Weights of a small contrastive audio-text model.
Model: log mel input, encoder arch vit, encoder norm layernorm, encoder activation gelu, encoder moe expert_choice, encoder num experts 4, encoder patch size [16, 8], encoder layers 12, text encoder width 256, text encoder layers 7, text encoder norm layernorm, text encoder activation silu.
Training: normuon at rate 0.034, 4200 steps.
Data: trained on synthesized solo parts of chorales (CocoChorales), 39062 training examples, 13.8 epochs.
Rows from block 7 of the audio encoder of a small contrastive audio-text model, named by matrix and row number. Rows with one number within an expert belong to one neuron, the router's apart. Each number is 500 + 40 x the weight over its row's rms, rounded and kept within 0 to 999. All counts start at 0. Numbers have three digits each.
Before each expert's rows are labels from the 100 clips, of 14976, where the router gives the expert most weight on average: "lies over" is the class under the peak. Only what is clearly more common there than usual is listed. The data: synthesized solo parts of chorales (CocoChorales). In brackets: how many of the 100, against the usual share in percent.
# router: router (encoder.blocks.7.mlp.router.weight, 4x192, trained with AdamW), inputs 96-191
# up: expert up (encoder.blocks.7.mlp.up, 4x192x192), inputs 96-191
# down: expert down (encoder.blocks.7.mlp.down, 4x192x192, transposed), outputs 96-191

# expert 1
lies over: C5 (69 vs 3.2)
router.1:572509448535510485513524496548418570532438513490564465583522522526591491579523533523456480486478495453525491517554475506521487559458499523517491500501476449513458492573550487513488441498517507479414553443564482511534469439448540487487469491483510466525504474521514508498430565480458497536
up.16:488528586511533415443446532472532507509538525450499481426429489545569553456515546445490515446529532532485524449509533550546443525477485499484525486531500553514451430501527514560512449472474472445510549487466539503546518563547461464451524603507488465567478419439457471450491443498457497526
down.16:457466463561509491534467471514449460508522505475483548571455465468557507470546507448557520470535498509530507555565375499527561494469511469471529519513487469515462511464472458568485493443542480498412521462521511485437505462511519458577510478510554458541515455453425498474564476554552456536
up.17:583503559435504436477446512535432423532539551543514502451560465508508557478463507463490548519482468506538430524508540498484496558504425496533492474499399438563540562474493583498529511515506482492482473567569512497462500476530480518489353533534564508463447556468520504475554518461483443492
down.17:525469364486535506525537517536524531484459535498477511494458508503541490490531537478527523479531520500512560539478487479436413443557498499557552483526443514512469477533498545518510412487480475530500509436486452489475473561502489487487503564534558506558497579519488506536479523450394557475
up.18:498583533501469497466538496507426507491460483627432501511483482483541426458523464444531583501519519477481547505557549521490506442474567386468548544463474537484559525463508473425504540440485483510509501464444433517509447507542445482532521440438520554474530483474528469512527479489496464512
down.18:609487504502510554524486494505465484534491392447486504526493514492529455424455480545469585475486481564517545488497549473469438539510490478504434575509557546555483494589475454496484495464509550537538518469496512460455508501437544533519481569512530566473544447573458545505449476545462505516
up.19:510459450483481493501486534552521533545415518569516491457573529431528538539491517494466510461482564420571474562522566521481421502572440472489559508502387470483492550501530521464452514554456561518574445506510434511443508484553435477476495467483516487475575520502437514517471542436549553484
down.19:540475506469524468418448498484521463538501436521575547489491505494498563494461450577530604465514498512491437471456498436573558534427551479443494496527473564494422513499528468506486495471502541519592449524489474455436467459506550532534447505462501433479530554546562523548511495505496501497
up.20:451501498570563498523499462450494547493468564493532517473525517515462501466484419461492465524440426488583484515521537522428551497493425538498451522545510538495460527489513562472521527465501466520434445522520499488561495526431461498544486532457476526551488467457504563447570510446513455478
down.20:489557464462508434462497412510511535492537446565452420422555496459529472478504465438544475450534468521602542493482465483559456505495457521520515430455512479492519544541555441510506532532546514456504469479459503486574566486482486444484497438492464533416455461522557545512483512507464479430
up.21:505432514463484511515476546436538459564460559515566502486439546475478496616475429496501543475529551520531453425515482511503473543462541499540546498496506539571515536516472479506460499574514540484533507488431495492512545497554438468555447460523459520515500489538524565448428543524489429500
down.21:517427450487525513487473411559491532543509503544453523564476517476482548494449488474610583515543463502568487596481517545552475442465539519483543478569506430420486573463464495498542520516457547541497496478532470443517433530480456472555481468541527544536518531521473424525513537526531412461
up.22:377569557431506459492531498490530538458484515509540526561476468519577468486529465453513529502516444535467545467452449510477516549526549568511522416529486522475490509494523537535448514531512533497450500471538507515491509523543510465434413489513529450504498458502528516472489533509430583475
down.22:481488521566514437461520441547486469488504520456532530464412508467520481502552442525583513548489527482531566592453433499464484520500499553478512467527495506426543449461524484490601475483589427507519448437489468405440525493523498467488555447483512508500494415475492480366521513534572464500
up.23:444453536509550520480519474568508435517411534461476540500509473538442495506506487441513524492507402436464558471558490544452514499458503525494559495524507501533534491498492492524516552512490482475497481488451521520586482516519487477490514468519442541504418452546443476469487517586505506486
down.23:504584544491447512543477546482482497456507507472473560565536500453475543489477554563521515554436543530529474530520414491489505553418510436518464593535477499457453540494518558561461497497479553448533509541529495525604492489449452526485456436500485494504462455471473473463516509499458498432
up.24:530503523493525445487490501555508461525514469589548449513533522506494525526513500569481443470505560405491537589420500422449514532450432480499531493548509448505502470512475515433538519523505499520520497471467512499448493482440496459587479481425473499395554443487545520536465547437553510462
down.24:509494519516555535466546444419458453523523424493487570484466498527484590462443508448545552572559475502516396499501545491436486449525487498485539565452498497499420425580515505509462477527543480519535458541548505495477519492518509469529508559504560502453460485475487581510440439488530499480
up.25:472476509515529456516420461497517503503499488475493447467441563549482495458558466554507497441517492512458493538537470480550447556510457525500496427534428554478492539494593528509533475607490515439463524504447506458559458474533467540500505484468456514540430451452498495575462521482491509479
down.25:487493483486461533496534459508486529467483526595567485429487527500592510523494565478567512535504497489479464450529482527464539462473491462515509555475435448432469481441570430502488513478508502476456495541508507480504553485464532529465560510499454531525434651540501523500485552564453449499
up.26:498518612462555457546487414556479524534501481512494521501456537527492539516482441507523521473557472505522522503511571438429468455455489544473561509513351484507570491494470550507460569506454609518447435498515515509457511511490481506422474544460512480523517400471450435468499515451505481471
down.26:539534469437487558472458527527501569456432497415525504463511542502489521452542467500521428585492560467560557551565510482479478511458468534498542463522508500420518534507533466501477524510481439458475445554553467466459452506504536468416524488489450569489515464478494535584458453527549417529
up.27:523436524498564518532501496487517531529527543494501538478445471468533530528441503507487462506479559467568505492556483548475514387509494509467498499467526530530496536459438437438577535419465533507554465461551479404503459472568503507550579436543413524523525458453547538462525477505510477496
down.27:476477532440459467551521545497463537537491445578415456508469442552449475551428461506443504480533429483458498486519513417530538496558480507553473501502551554485467453467541490563489489562573444488519446471530546524416538508420530516474393546532546456491494531473468561489483544421511497510
up.28:527456508546482464507491483517498543508555484575507496495512465528507485517441508486555558400446524592563473476514578526517513466533385515407525401534575575451507465509394537504525484468533424499506516416555505533543436473389440530501518468511456494492505479456487441523495489459459461552
down.28:444518412445546470595482457514536459483432542503475500556472561522495491485496506524527470515509409468506469468534593442475505505494554464531548417487463487561602513519514514473510561495569478507517447562496522541513521518548539531403472506518513468511478472557464502548497518460505533481
up.29:543459485452480517535509514478552474502455506513589527415555473502482531477541461502398449423566490511544472535486506488492447500545553498498528502493528463489512479524515533506531525491440448436464476471510485527520493462499514475522502493508507497562574483485434469442463450601529468491
down.29:512571543527520494526537507504441503475530457478526475502489454552466492492519502471488473443507551503550478452500535513456501498455518547466483470535518514396566495469526488499560492510522537467554477486536400482589496553534574492549524481493421491479476490487572524500554530471530521540
up.30:559481478515546497529546544488456483458572565524556534522511449505574491527493451405457520503496491494483506497479465559429485499452574483465491404520455540516496547490534465463535489461530510454567476527450494442519489554495541477577560435500454444527477393468496527524445503524537492530
down.30:505450558595496497532469406478558462503442512558444445477547509517566514497484518490509462523544543494495514564555463515561445480520512512429408526569510505461486494502440479556449493496514429452486528539473587483469533485502433498532488456545505473504479462525482533413586475473514516481
up.31:509528506551541547468543531501459474487550443534470523579463506453532468561463457485526505508515431523467552494504509596417487539446477512514488578484501474530513507557509493463546522491480501506493422432538514524530513539588551533469530425491533544499463568490529530561472476558464469495
down.31:479538476469490516486490466503555516459507560453558610507536483515458488553472505470463393541491490535489453469552513511480519498505529435522482493517484507464549571612484495506511554542566500507435545563480522499428582454544491501520490580426522496542488462513452448509495570464513471544

# expert 2
lies over: E4 (84 vs 2.6)
router.2:450483529498535427470444513503464508550527494518414524428523512430479542545588453506478513529513519485561513506456495491503473495540480438513517596491480487483560542474544550456479574499487555481532419485464489521523487478505431502479549446508507464475544446484462475505580473495544470562
up.16:498510485423508479480496519461547532518488603440497447555458482472481470539514464512521487523484482444472579516476482482492461462482485524574473483481490472525477493459509460554504501540456563481454466438510471449495507474514542499495447494500517488501452548445474606517440495525538468559
down.16:498533502470457563502478514467444466501438496493581520528561525484477521552474448576561479451472431532440507544561386536545468453505477464496466461503477449549583503475517560502492543482518521562521564564449542473505450493542479488510512476526494529471499601508470519416507493548610475454
up.17:587493524482573489497507478510485519441521523532524497561520517516575499489507498551456494458556552523489516502519488505450515473503435463526516518485507525455559520459478571477494475472496496492489416462436474486581430425494492439496537471535469472523606538566436563512566562431519520498
down.17:456420555501474446481553538429481505494497486472525476497544523522490540543494504577505454566486571496556549510434483538461542482464597557536564482525521547481486479412531473555459532521546544531466469396483406512454526456455487510516544546469514475506535517520500439477404451537571491435
up.18:490470429514524442520471501534520505542518408574416469486490520402484522570510510511458436496488493480532504462564610514516541484540577437486498541463486517456543529483535464483520553543557466500536467466500507518513495558514488544463462416502522520422491546466531525495569536536435537528
down.18:482495507540422493548545562450552491494539519513515503493454408516490587498512464531454431550510545488484446476539427513526521497426477474529548525512471507493534523508507491478544458468555495503472487492564415440467515522588485487473478477426499478570505433538566485527485484531535516506
up.19:437528472496484521565479496577506508482568512511553484572434471559491481462522476446432496538479456542489423503491455524420477509497529534518429527528474475477448550514555374589484527540499535445560509524553546505449526453473499542448520469537567532450507468500483454555484456465565535588
down.19:506467527519519499477469558446471524527564517464414449528498529470559532469478509553524543449450462538465439552501491483484489476485488493481475494514537542513450496473563521466481519506475472503483469545502492490526543520435515527561540467411538541427493524551464470489499474477494458532
up.20:478499536505523584405549499533532512478516530535474542527478539517485482486506525498563430505524485490489522569560415578497542527444533460478501476471513559484531524586444482539515488542417479579547457451492510493467535490557536488562617481466534484487503523407462485508470481553568478553
down.20:566536480553472541531565556531489539570440437488549501476520486524493464443516481461421514533529448486480480497462463533485498560541505511484493505551468507478516502503455530524518574573553490453484552444494453469481524522461508449495516516434496445484444507563466493520545532515463567502
up.21:529439425418585576495430502446485487497506542564544442520562490436506490508490504554517502479504519557503445493513526485500465490492493487484462510497514489541519558480492487512500505448503550477504529410491538536606452474492568512502443575541534488488560541542499479526534590543524460494
down.21:524480448536482475517546542475484480451523479480467442543528452534508519541530435461451430510504583484500527495485489480422539549471499474526460514485517560548531543517531512527444476552543518528577502516483525483590546480409507508455491498477489468522480433505524476553560496431601517489
up.22:505510542483577479482490495491537478449587535484462507470555454492470429493473499470483468536493482437469478534497586508494532474488515520553520529469468470551538522570484459479435509546539508585490482572572497534519432506470485621476493530468518514588475557584535541490519457474498483578
down.22:489470539498460447492513493506518558501466461573562408462545521516525518457436508547452559566513458469424545479525549453557485437490498455467448492512470539492496439590543511511454539504488472471516482503527515601511470484441523579438498522471529543524453440446528491484408556560541522475
up.23:521485561394532517493441538561439496490430503531490516517553494582499450558531531563450504487466546514563451521468512473413463445494524560456537480470478452536526513517516526416510468526553517494448537520569477498445529477478550572508455522532466514542584565519519452519437526559518462454
down.23:530491490504462430461512547572505475472520463492483474570450602474560539473473471448494493494478512440443570431484487518541565442456473568528559537490457498481492474533532513503451517480475518515453533493509457466512488470480485502443552517475559464506502454524500538539392502519457534492
up.24:476456561427551555565564468463526486491462559476472467421558503513518440474539509579497507458452536524541567546479509534490437503461480477460522546492504548579463514425489553533501549502442474483492527472478476475513481469442486435532405500515502511519456582539444489459525499459473521539
down.24:474471516478543448479476532474502460381557420551484543512542531504530542536507506449479507471518506490515510482436506508447498537488444550501503532576531459466500507460466488512551530472489503447474507527506528495543566444566531489553515463534478462467543558532498446448436418513565478516
up.25:459519456545538483491553515519474490410542503550543491424530537536457559476458467462493548548506524456521504522433499558448464417564518493540501494530459574502451458480488522542409565508478485536544528545469483476434467500497516451541556572505498442468510496502427609568473497560516475464
down.25:445548536503493485528497533540415576489400481437556417464537546512499506515519507532475545518498514501458432541509535514590406535461497498548473475435487487504468499553514487479456527499573503535456501556500474550443538528488515478511525509571518453574483579459376502499476567547460546461
up.26:447485483577522529471463489544493488499516510521506507536583473497482503590500532480526452430428475545469492472493626476476477475532467521516496440584506494539495560473407555473474489531420471485551494454464491560525462546452480515448453526475517523522548487464525493451487509535541539476
down.26:459493524467478522556530512523503522486499446598430535594456507486507494419474446535492446592494472494459535498496493508505499476431469514515474447470453497510475429540574466476519545475550460518453513442546513484446410527465496531512469483492582449548540469490481449531531468545502476509
up.27:472526492500455512501493457536444541489563399552500427502531442508564503551492497513532596470528472544530508461530420543486528467479520507416517535504516454475438428480580512500467504497505515512542528496484413526487455477504545492482523449463538477524519527501535575494536499587486473489
down.27:539533506569476530520534601507455572500510542483445457450530492372522440543553428496451475471557501474494461460478502550484459491497492499498416517558580537466438617476544487543585517509490470487539487513523489415472478498492538414472508479519529462497493474395542499531450515522491495538
up.28:551515456503490476482493543483497461489431516526562484520445507538512517482512479421459595537520547486622534487526413479463526519497512491512475484476431448493530447502523520455504499546457530434489499459416467485482488478492446440488455520590439492479524417552513508497499569535538554539
down.28:541519505506551484538440540552506516546500576472500493480444467532518497463558483409549466515554527482555483497520452485456559503505482456528494457511606524501500484449485515525507560490491560497438505545364476535506555491482504451486564495539506605544487506505483462423483486490513446491
up.29:446529498532472504527511545464550458457529565437434527471494524518436571515469550474510513534528479568499517538454472477495484518502490498484477505524457465516549455497432466478556527534493517466531582550455520467579536623457460439481510498453520490463456474540488476542500483539543469439
down.29:492528479583464565538522458506406505525451556499565546452482508522483502460523489519524509584528480519470542485471538455431500495517555506499486486490512520510495481586501464507475478474525502589432463471439469467544532512487482446463549566482568407503442585551423529498510436473472527551
up.30:511439438526487510534496567509526498504421512555447482469412568570540513483454497547442560544534451550510557479501483537496530547451453548532533515505431471454483534504514536519508514495500466486501498592486524442458498436519522496564433471478472459553491482537445470571530415554510555582
down.30:494554554556473458547459536516515469480534524463505579534513555460454453522525530529460491504490495501508518485504491464468462470463554507443435503485554528479556563500466542547501518493556519534447437463589443490499522550491444485420447462531488515488577560515537462462407486518506431497
up.31:526484491564455443513520420505542511471541501532491549526526508427491468406513436529503554493482557539479431470606477477481493476459497470548477515533545512524473545501467521536536572500489537480544481485459532492598476560504489507494595473539560566515515452509500513493503568511480453465
down.31:464517493524512610476522462463541498472497517497498427432474543530472540568471531482418448532553476466532492546526463460444409484521505399458524479481431520539548545585483513465582456576571485526499491429449413443499490500467506482505479442511434482434448464534438482487442532554629504510

# expert 3
lies over: G#4 (29 vs 2.9); F4 (25 vs 2.9)
router.3:500528566471465574513476449437588482454537456470447502522520496562517466486431510541499538503521499540478476481495560506476484497549514535475504410479527570485461485512450477502484506532508460552466578503448480514456507590517488475531483574518496499540435531546551517501509480458490541523
up.16:463498537482512440477600524507536516556490464533484551417521574554545548453458520493488481461486563511540527591442521542440575386473526461497523492536455529495434584498505483442408513499517509524443523517534479438484528513466524507453441512454460551403472525435568581530546531498490496545
down.16:447567445580509507472433480488444489539609436513558538482441525459429463496433442556473552484491498503514491491490534511475464492479519524528527496502518549471557576516489522557561527527506510490526456572487486473478475484529464451484540510419559489502482516549558503558475495526532459412
up.17:524511404426436457513460505467498476541496559503538489505522487424540457514523446531546638451571464497478585504556506499445477575493560534461490516540444540559460515484482466488495531511503461556514519596502491418528485496502547456458541507522526568424437496502475574469449529478562453491
down.17:490444513433481459396535480540495526498480500489536513448533529529505449514551527431587511497502465560485497486508536502476531469525532493471423412512503528486506464533485560489578433517553485505474543480464473475580522497488516503478559535493482464528518550430556508501538482548467446409
up.18:518488579466464583475450513495522443494532440456435617507514526485532491480487467513452452486515521513498548498442542453573525450467507456418495534501473472555548513512557529458510473439438577534521482435599537440450557454465473498497495502495545445455482538534448480524476466478532545468
down.18:463531486506547425491557431504483461539471551472474518539492529457548488466534526474506475456521506452477459548555536499480540546493485514481420565534518555513542474578500521508554505494546428538459491499508515397508540467463447431508507422572512484500530489510470463416484434591521479375
up.19:518496472486626538482572479446527443480445472512568453489467512502516506558414491462511539522547519510455473497497484474558473474601482441491556472419560460506471512521541518449460554519399543505440465485451478497446514578506540543446422441494476514512517558478501497388448526557520488495
down.19:509572467470442489511524508471543516547548491519443464527573543526507470506566536560489382465481498467490501525530531527511550447473507499463442480444471478472461504399486519442533514463551447463510490531543556542478467451479541470504472535509520477506474468528591466516494483477529513525
up.20:555515504519534478569426562531431554500402511460564481522509464504551459443490426486510488467518484443486606437533480491453538506489533511489512436505523509527549537425439543483529489498480465492487434542441539443500513543497487468541511562404546476431521503454489555497470481517446494473
down.20:548472502519445474484493453423499514563523435556523463462498467523479516505482510543476498515487524509563514466594489513485598548475494512511486523544499453480571480462526467529444482493490462444509494492499439561502506457548571465503480499494453449552477423473528491566513521492534529589
up.21:494447520490520407452497471492519453467462501451490481459510522456479459515518482497531522500547504530566520494519486530480466478515527467577421460525557486567548470513380571547516505471505544492477516556455486484463417495460496432510497517538480535532522487461540506483466470521450443496
down.21:429500441528543506538480513538457525541530477530503484430522458498572510445446554460479503552521459489470456527479490531519464502499517505484465433524572491446426529494554494500479589529459598418509433528477484483657524578547483513534528470489497457460479486515478512551492545525479553479
up.22:502468454495442527612424521422461487472509489551500546477444492434496525472538537431507449527507501505445421498505514473536481500591563548489413504455476453511551452508487469553488487507497534444408428484517515487509515503502489500522547481503502511556530565429520521545546477510566477470
down.22:457501456496513468546499516495539524442548483505501490507541550503519502472493493495526471453504501479517585522444430458531474521505510492470582479489550448483492549540515535465444527502543461431554495446469441500515582503477515431540580493425452540488511510493475472482542486460531528487
up.23:502511518485510507481567599455453455477489564537520543505482458580453465415453505525479525506525518531439521468493528478514508471484495453502446476587496564510549488452518498535507478467485489422503501534493500473477542533469505469513427517455477592502447481517501467515511519490514447490
down.23:584545438451488524540424535488579560499499488529470471589489499436527442503456512485431515533513427517503540524535518451464529415467448502557454462498576543465539479459483503562445495528553507557435488511524485480602478471503538536505503530571482448504536492506428469490549496532495506489
up.24:444465510579488556492455450546496523529515559519571526440524482587426518489472470483536456564504514474545466531529438488529389560440487557436523493493469481505539518567485421464553509424522581592467490517492546458440466517468509492539526457478467414496512485491537462504479539520457451604
down.24:487536479485544488484474463541462471511555490445487457539483502440478581475544521461500524502459554542476519398527472534533497496528522459562450490525521522602543481478530485533435514510437508481478475482515521507511550507499453433525479473542529389495512485383548479566467529518499446500
up.25:437534503501521504479552507533483503522506492473483505490546441513451493532523414510555490471467557482486539455470460565482486573508514476521550547472523516451508483472593525505416395503485474553460478504522536527464478518490521544487454504552540494450515496517462536515524461479527462521
down.25:532501569492520535519510472519552489541533462556528389474448508400533516537491524583517466496456510532509536563485543519492485489535472556514496545507462530492536469516513539474484488497456506448485474496501495415475482515482552523465527444531568501551505470479535560481557573425466446474
up.26:538513500513502490449530540495544540508482500478523497554421463552515517494518565481502519515517534489548496486550531491500453512466470535513516471494554520441460429459547569481488483517473486465411554447474581553533620502477448481494437532492529466451512485402530489454377541566453485515
down.26:561517443466571504570476505498427470515513552529464480583436500496486483471481500555495530507454480520447570495474408529584585533513482512468479499469569460525464460477497479590460560401494502346505537478456526494546431485485573487449471495561489548489530478468517453518481501562539435460
up.27:480469513550511516494482512459515452490528521537476456485509387496562506478472521482559546451515484446497574538468517522476587450493493489449478523537560559529465517540500490453502480512432466538423454478556485561542491522481551525495403462510473547519466531615467460481550471518463454510
down.27:552542479499465574503480456483526483526528464560529498505536536515513507522469471507501534419568456532475423433468520487399412470506505536482497610497550595521486491505490552480500511503490493495526472518552544417499477490454483505614475487451488517505470438510454455463498490485492512458
up.28:462499517494480467464458516493451447464503453424460484483450496501475535508466432509502560528536544504521506519453537498524457502478509538482515570502493456555437558464556483492513413580497433453557466541550496523495539525521469465618565549550434472438493423488501479430507423483518571551
down.28:578493476500547503509462448505527499510476469486493572515514541438455480452441468532506449509579486433481524434437457526537496389524444552479481529477540481422504476492474495480436439535457535446558522485496524479472458510553498516456532499507587487527535465585493605543444498503530463487
up.29:539514538506471573534443517536521414544539495488467506533492493528502469483499557542521488522553463506488563501506542528500449488418435513449546568480476540518585462530502467395515508520485530516536522428464471513536483474481529549455449483552441560425444490553506480521499554522523556501
down.29:551515432542480481461469458515461497464499535548475524460492477524483471534510478606529442476419458498519467512399494473489486501441496549540452504531536538499419494477503462532536561464485507474445492561494488526472487546484531429485553519475519542554511538532425462465475457491439464430
up.30:522561517562458579479505539492483545435474497465538504499580463437524438486472412536472531493483483465505460490480555417485546480568510482542489447498464458523478494494491457520558488495417515557512522486522489415450454493546541524504436589513570496467453500490473510522506523518501476459
down.30:501513551435524462497494508471541529534457433519453511515468434503493477461509534470409498496474426493544562520490485489445500479452603546496476539492547517485494496569514518505498419480484501476441504489425507544488592514591476528517537467487506549538485506488508460429488488479571555509
up.31:481449542483508440524543562466449460500524470553532508456458458508493470525558427502431524527504517467547478429439492507468489518483475471460528509460555490532548505467520503537537574489482536448479422505555492549523539544441508449427446608501487529508506466522509533487485489577547494578
down.31:520471502511458518495477442542496475583483474525460465482500543429446456479497443528575473497531470494474508431541496541538537486502453535481458464416527465495571511554484515529460513483493527526507492562509468471585488570547496576422496521552537418507392561502542450500576464470544516518

# expert 0
lies over: B4 (28 vs 3.2); A4 (25 vs 2.9)
router.0:525485436498497596524544507492536476452457554519549515502453471483359523382497474441554435491493488491486545438532462482505586471485516482537490511531514495509515488445482466518555501478482467487551486565508543500493486499511511555507468465461489546467497497485475477485503477512526488423
up.16:558466477486536468544556501499519509488541531504533505430571523459499523440486497458448461490549461539418422441523502466441470576563470471517476528528513512536495475486468482527502565556479384506535439519508477540584567583552410534495538409464546507498484480538502506536516532493557494475
down.16:489429559596479506482569451532500499510434451517497488429443498542460536513502404501466431544522477501458487513484439497496481594493543483486461467453478479544466468551501548495543473439504419522466470534499489506504536454516489529510512503507454485488576452399552494556456537527524468564
up.17:502455516432431521469515546533518456545445529509495420431412536505441483498505495463516539492525457538404500535467557523454491501456557495518460497506509571528483539505503492541535541470535483519481435536487494536526567538485549511469439460506470463469535462508508443580508584464432454475
down.17:446469513497460514510517492492500445462487454530446528452509448523530510481481473499382422501539488566431534520498516485492543458554504477528541569490500508511540499520473533494506547532512468480500461556481592601588547544477442568475529504495504439506460461522507583527444521541515520500
up.18:490571426565513556483496504551441546578538583513412459501476560403535507517472473555534501556486453494507534512457451512553460505476480507472409517537523504496566483547482546424509483527501407511492455527527405469458546511478494524526551465521481355462504506526493474515498546510478464490
down.18:485542491544510499493434452493517527470507512485495476478467521454502555451482552445410413580478503419502465517579534455508604548541542517533492472475503454577511426514513463533507471449484473524553542486489540503573466469459404540467510531507514518429508495492504414520517466512489545579
up.19:523450523439547574515546478542482450453487545542549518452435492568474493482441503474500465515485462478483543493545529545538469533507527471527555476474535475525497561487482498557488419519522504561464548473486515523552519508508504527478514530521484529417523512451552586534466461528543522497
down.19:448519473609472482517538509540492548473520467427509450546484484424529509467452575469550479469543514503507528452553440504545529455494460439530476537494508527457542500499498511511568518481473483513593426507418576493443491468518531490506465457523544476431410491483537489470483552503500422500
up.20:432532519454543557511534493461470534496452519516597475495471517425445532481517526464533380525434586490569543515461467489475527528502532506528484503579490509437479537444507543542449523513528492470477516458471518516451552535518527473490566462475568503460491509508525532447481526458522467419
down.20:486500476490514441494522467482453475567504522441496479428514556518515482517518520530443580521505519543447518474464485570517469520439487475489539440494454504477503510504495504519513519471539526494492492484461515524554530538478473518466590515495536492517487551474486418512484513475513546453
up.21:450487429464444494429432539494543530515524509442553478484520524454476543503567512527480555425549515459524437481475518448441491447485531579501491492434456548480479522576509500448535515454486465465469442585433451530494563522466584588533476541502588448519394503524525467544547436462513517492
down.21:530516551539525484527481481516480441520495496545431529514524518534580543408485451540528490552526537520503495525518406457477546481525554453474448502491500527505524512462494533537503496535487565500480531471451530515550461532517458414511421566476499543464530450484476513529442517528508510519
up.22:519518447519522525537500500454450500480529455489483621460521516540473475493474530483516434502426574464552605509488416532507461542510483563533412499464443542504507506553491479520476468536455523555481470542558542526511458589496484532520515510606525526525478504515509557529478422492479457590
down.22:617492522486345575475450523456562500490547527449507506510500516528481549501466446533470548565398507527475475518472510469462403408503502578530485432480472512517494441497547489527573474505471515457442497482563464486510541526512474512476518534459506507488459577511531498528527498449528521466
up.23:514491528461532522500529531478522540490519496462472457460567468396434447495471429529457506474513577473486454510611516493512494470432503508499435502498498575446493493506504563558564521443476520469564513467475452528534507531566557464533405464497529466507547486502496539531505563526551453497
down.23:494459506512485465465557586465463492456489481508432541596531554498556497500560505432542474457506494499485465484490503433500557550529503546484519536424456466501499454491488469472461545560490458479464492505448488465547507509456463549411545462539487508516452474454476539505500456479497573500
up.24:485524503386551471447506499536537529549452501506541479454503458477453500518480514483470514534473574551530511433472456560546503421564569569484501533488517548533531526512445496477495474531499450464533479547410575539513527544564478509445505383478472461549566415445500453469468521504551498518
down.24:473498519509500498541544499439468532571523501488533479484498591490520493499532512540471446483461482543490435554536500561453491542429537502541467467484496502560507494426479537541549426522509504489458428527425436495507540544481502455473526527413572498451544455401469532506491485468542542605
up.25:527403450509519440553519456538500493495520481529479490489500445434489512529560521481569456420460549506528485531539554501438526550490494467500481543433494493478535558492498526495523503531530547571549559492422494493527461528520479482532542451502560492505423455494478564423518520513499463488
down.25:466442550498481433451522522518484530467483477495480552577512565532610483507492575478463545547514463465522511512531506514505548470485501482472454529514495462476510510483493501551520535502389507502529433461547466500483475437615408460497524510501494543455516492487540537485510584500537529570
up.26:463487485462529452513453577489590440453459545580498524422451500548503538554497446488531478548482504462429520488477452519403470518592511489461435553457511527547585406483465503508484494540466528534524463502485450526497533577451420467463441428474502475480542519540492515463493556454458486491
down.26:566474540529511515542474488533501582463546503467488487491531488516482477460538563499520425479483468509507531493521533517513487509462563451534516523539562490489480515447472534486556529495519491479482507466543516487460467442461543449549537495437502504502502527527479489509493445531550465573
up.27:508449477473565422503535515471565517515507565529417479478479504497548506513494534575519577528521468515490580537486521429523496507499530520459484468443430502531503500495548514475489493453410520521493444463497517562520562521474476535493502481443470516478464440514482420448509509532470526487
down.27:554517552538498548528535447471634532486461460478483494471516515491490510567487542516515472528521508517503518487508446522492469474555467496514444484532529517411413414532492506502529487539517520509566502453510479484363539489506500513456473501445546464526442535478453566423549515503457444469
up.28:482444483452435531493526490471535536531440541469544480501500526495484471462472483535503461476482436458472474552419500546415504445527498541492517597471562510441562495578490408501529472502447480528457561501491545502480515465512457529486564580477416485546451587520529512453510536449529552576
down.28:460551442559495548510540502485488498524490473457475558530479466458442532529500444525485526493504541498464428461521448518475465529484526554570572501473552511569450436461535473516499512488568540529508379541490512509526497472472545477508510477488459495491501473423492441536470434535461497573
up.29:522515466427498532536544415485443532536453467500479539500512567548495514466456475461534520525520473557510539454528490487483498483454472525493507523439497498497509544436513523405486425473457461570461386538508421525485520527493456545533466472513462500490422458569531504462532426505472557455
down.29:494537515494539520485486521545540487516536517531492491528524507452492507500569527522543519481440524471470516496479523457467553507511543456530482500532506551460493395482460432527475487500548481497515599486462568523544573530488516431461467465550516437523482537501506520468436531521473418493
up.30:495517488464488576540534435430490541537500445450583546515543539452449507494544509530419469552437545534510617421541459504515577439472494495566460486506532513449488489538509405445494512524468471532518482601486460537522473448517431506496474475571484518526474530481502496460490520494440460462
down.30:536562471530561445541536547545491515546484506545504521424534506524526570523518539441508510515508545551448433500498419518564458474482545492525469389517476541528493443491506580538507465513508485457451501486523541433521518512471459450497515571503527503487536462497499462477528514456512549435
up.31:413464424535514457490570501502523501521473556486492500439454503528419587508463523465500461506494484469446513454467457451553463564546494470518547474517424486429478445596495574514503435582468522546557418475531541542478470502491529514527515509448475478491505449475529545529525490443543478475
down.31:512473547518495531444502479453511536484507560538459510467501478526546552548518510543490464503465518511525493459542535548414539496506485448536467538558524490446454527475498430513556514517441436496598485480476492515449590522534556416465480466485524472483484496497466510553517499561464498499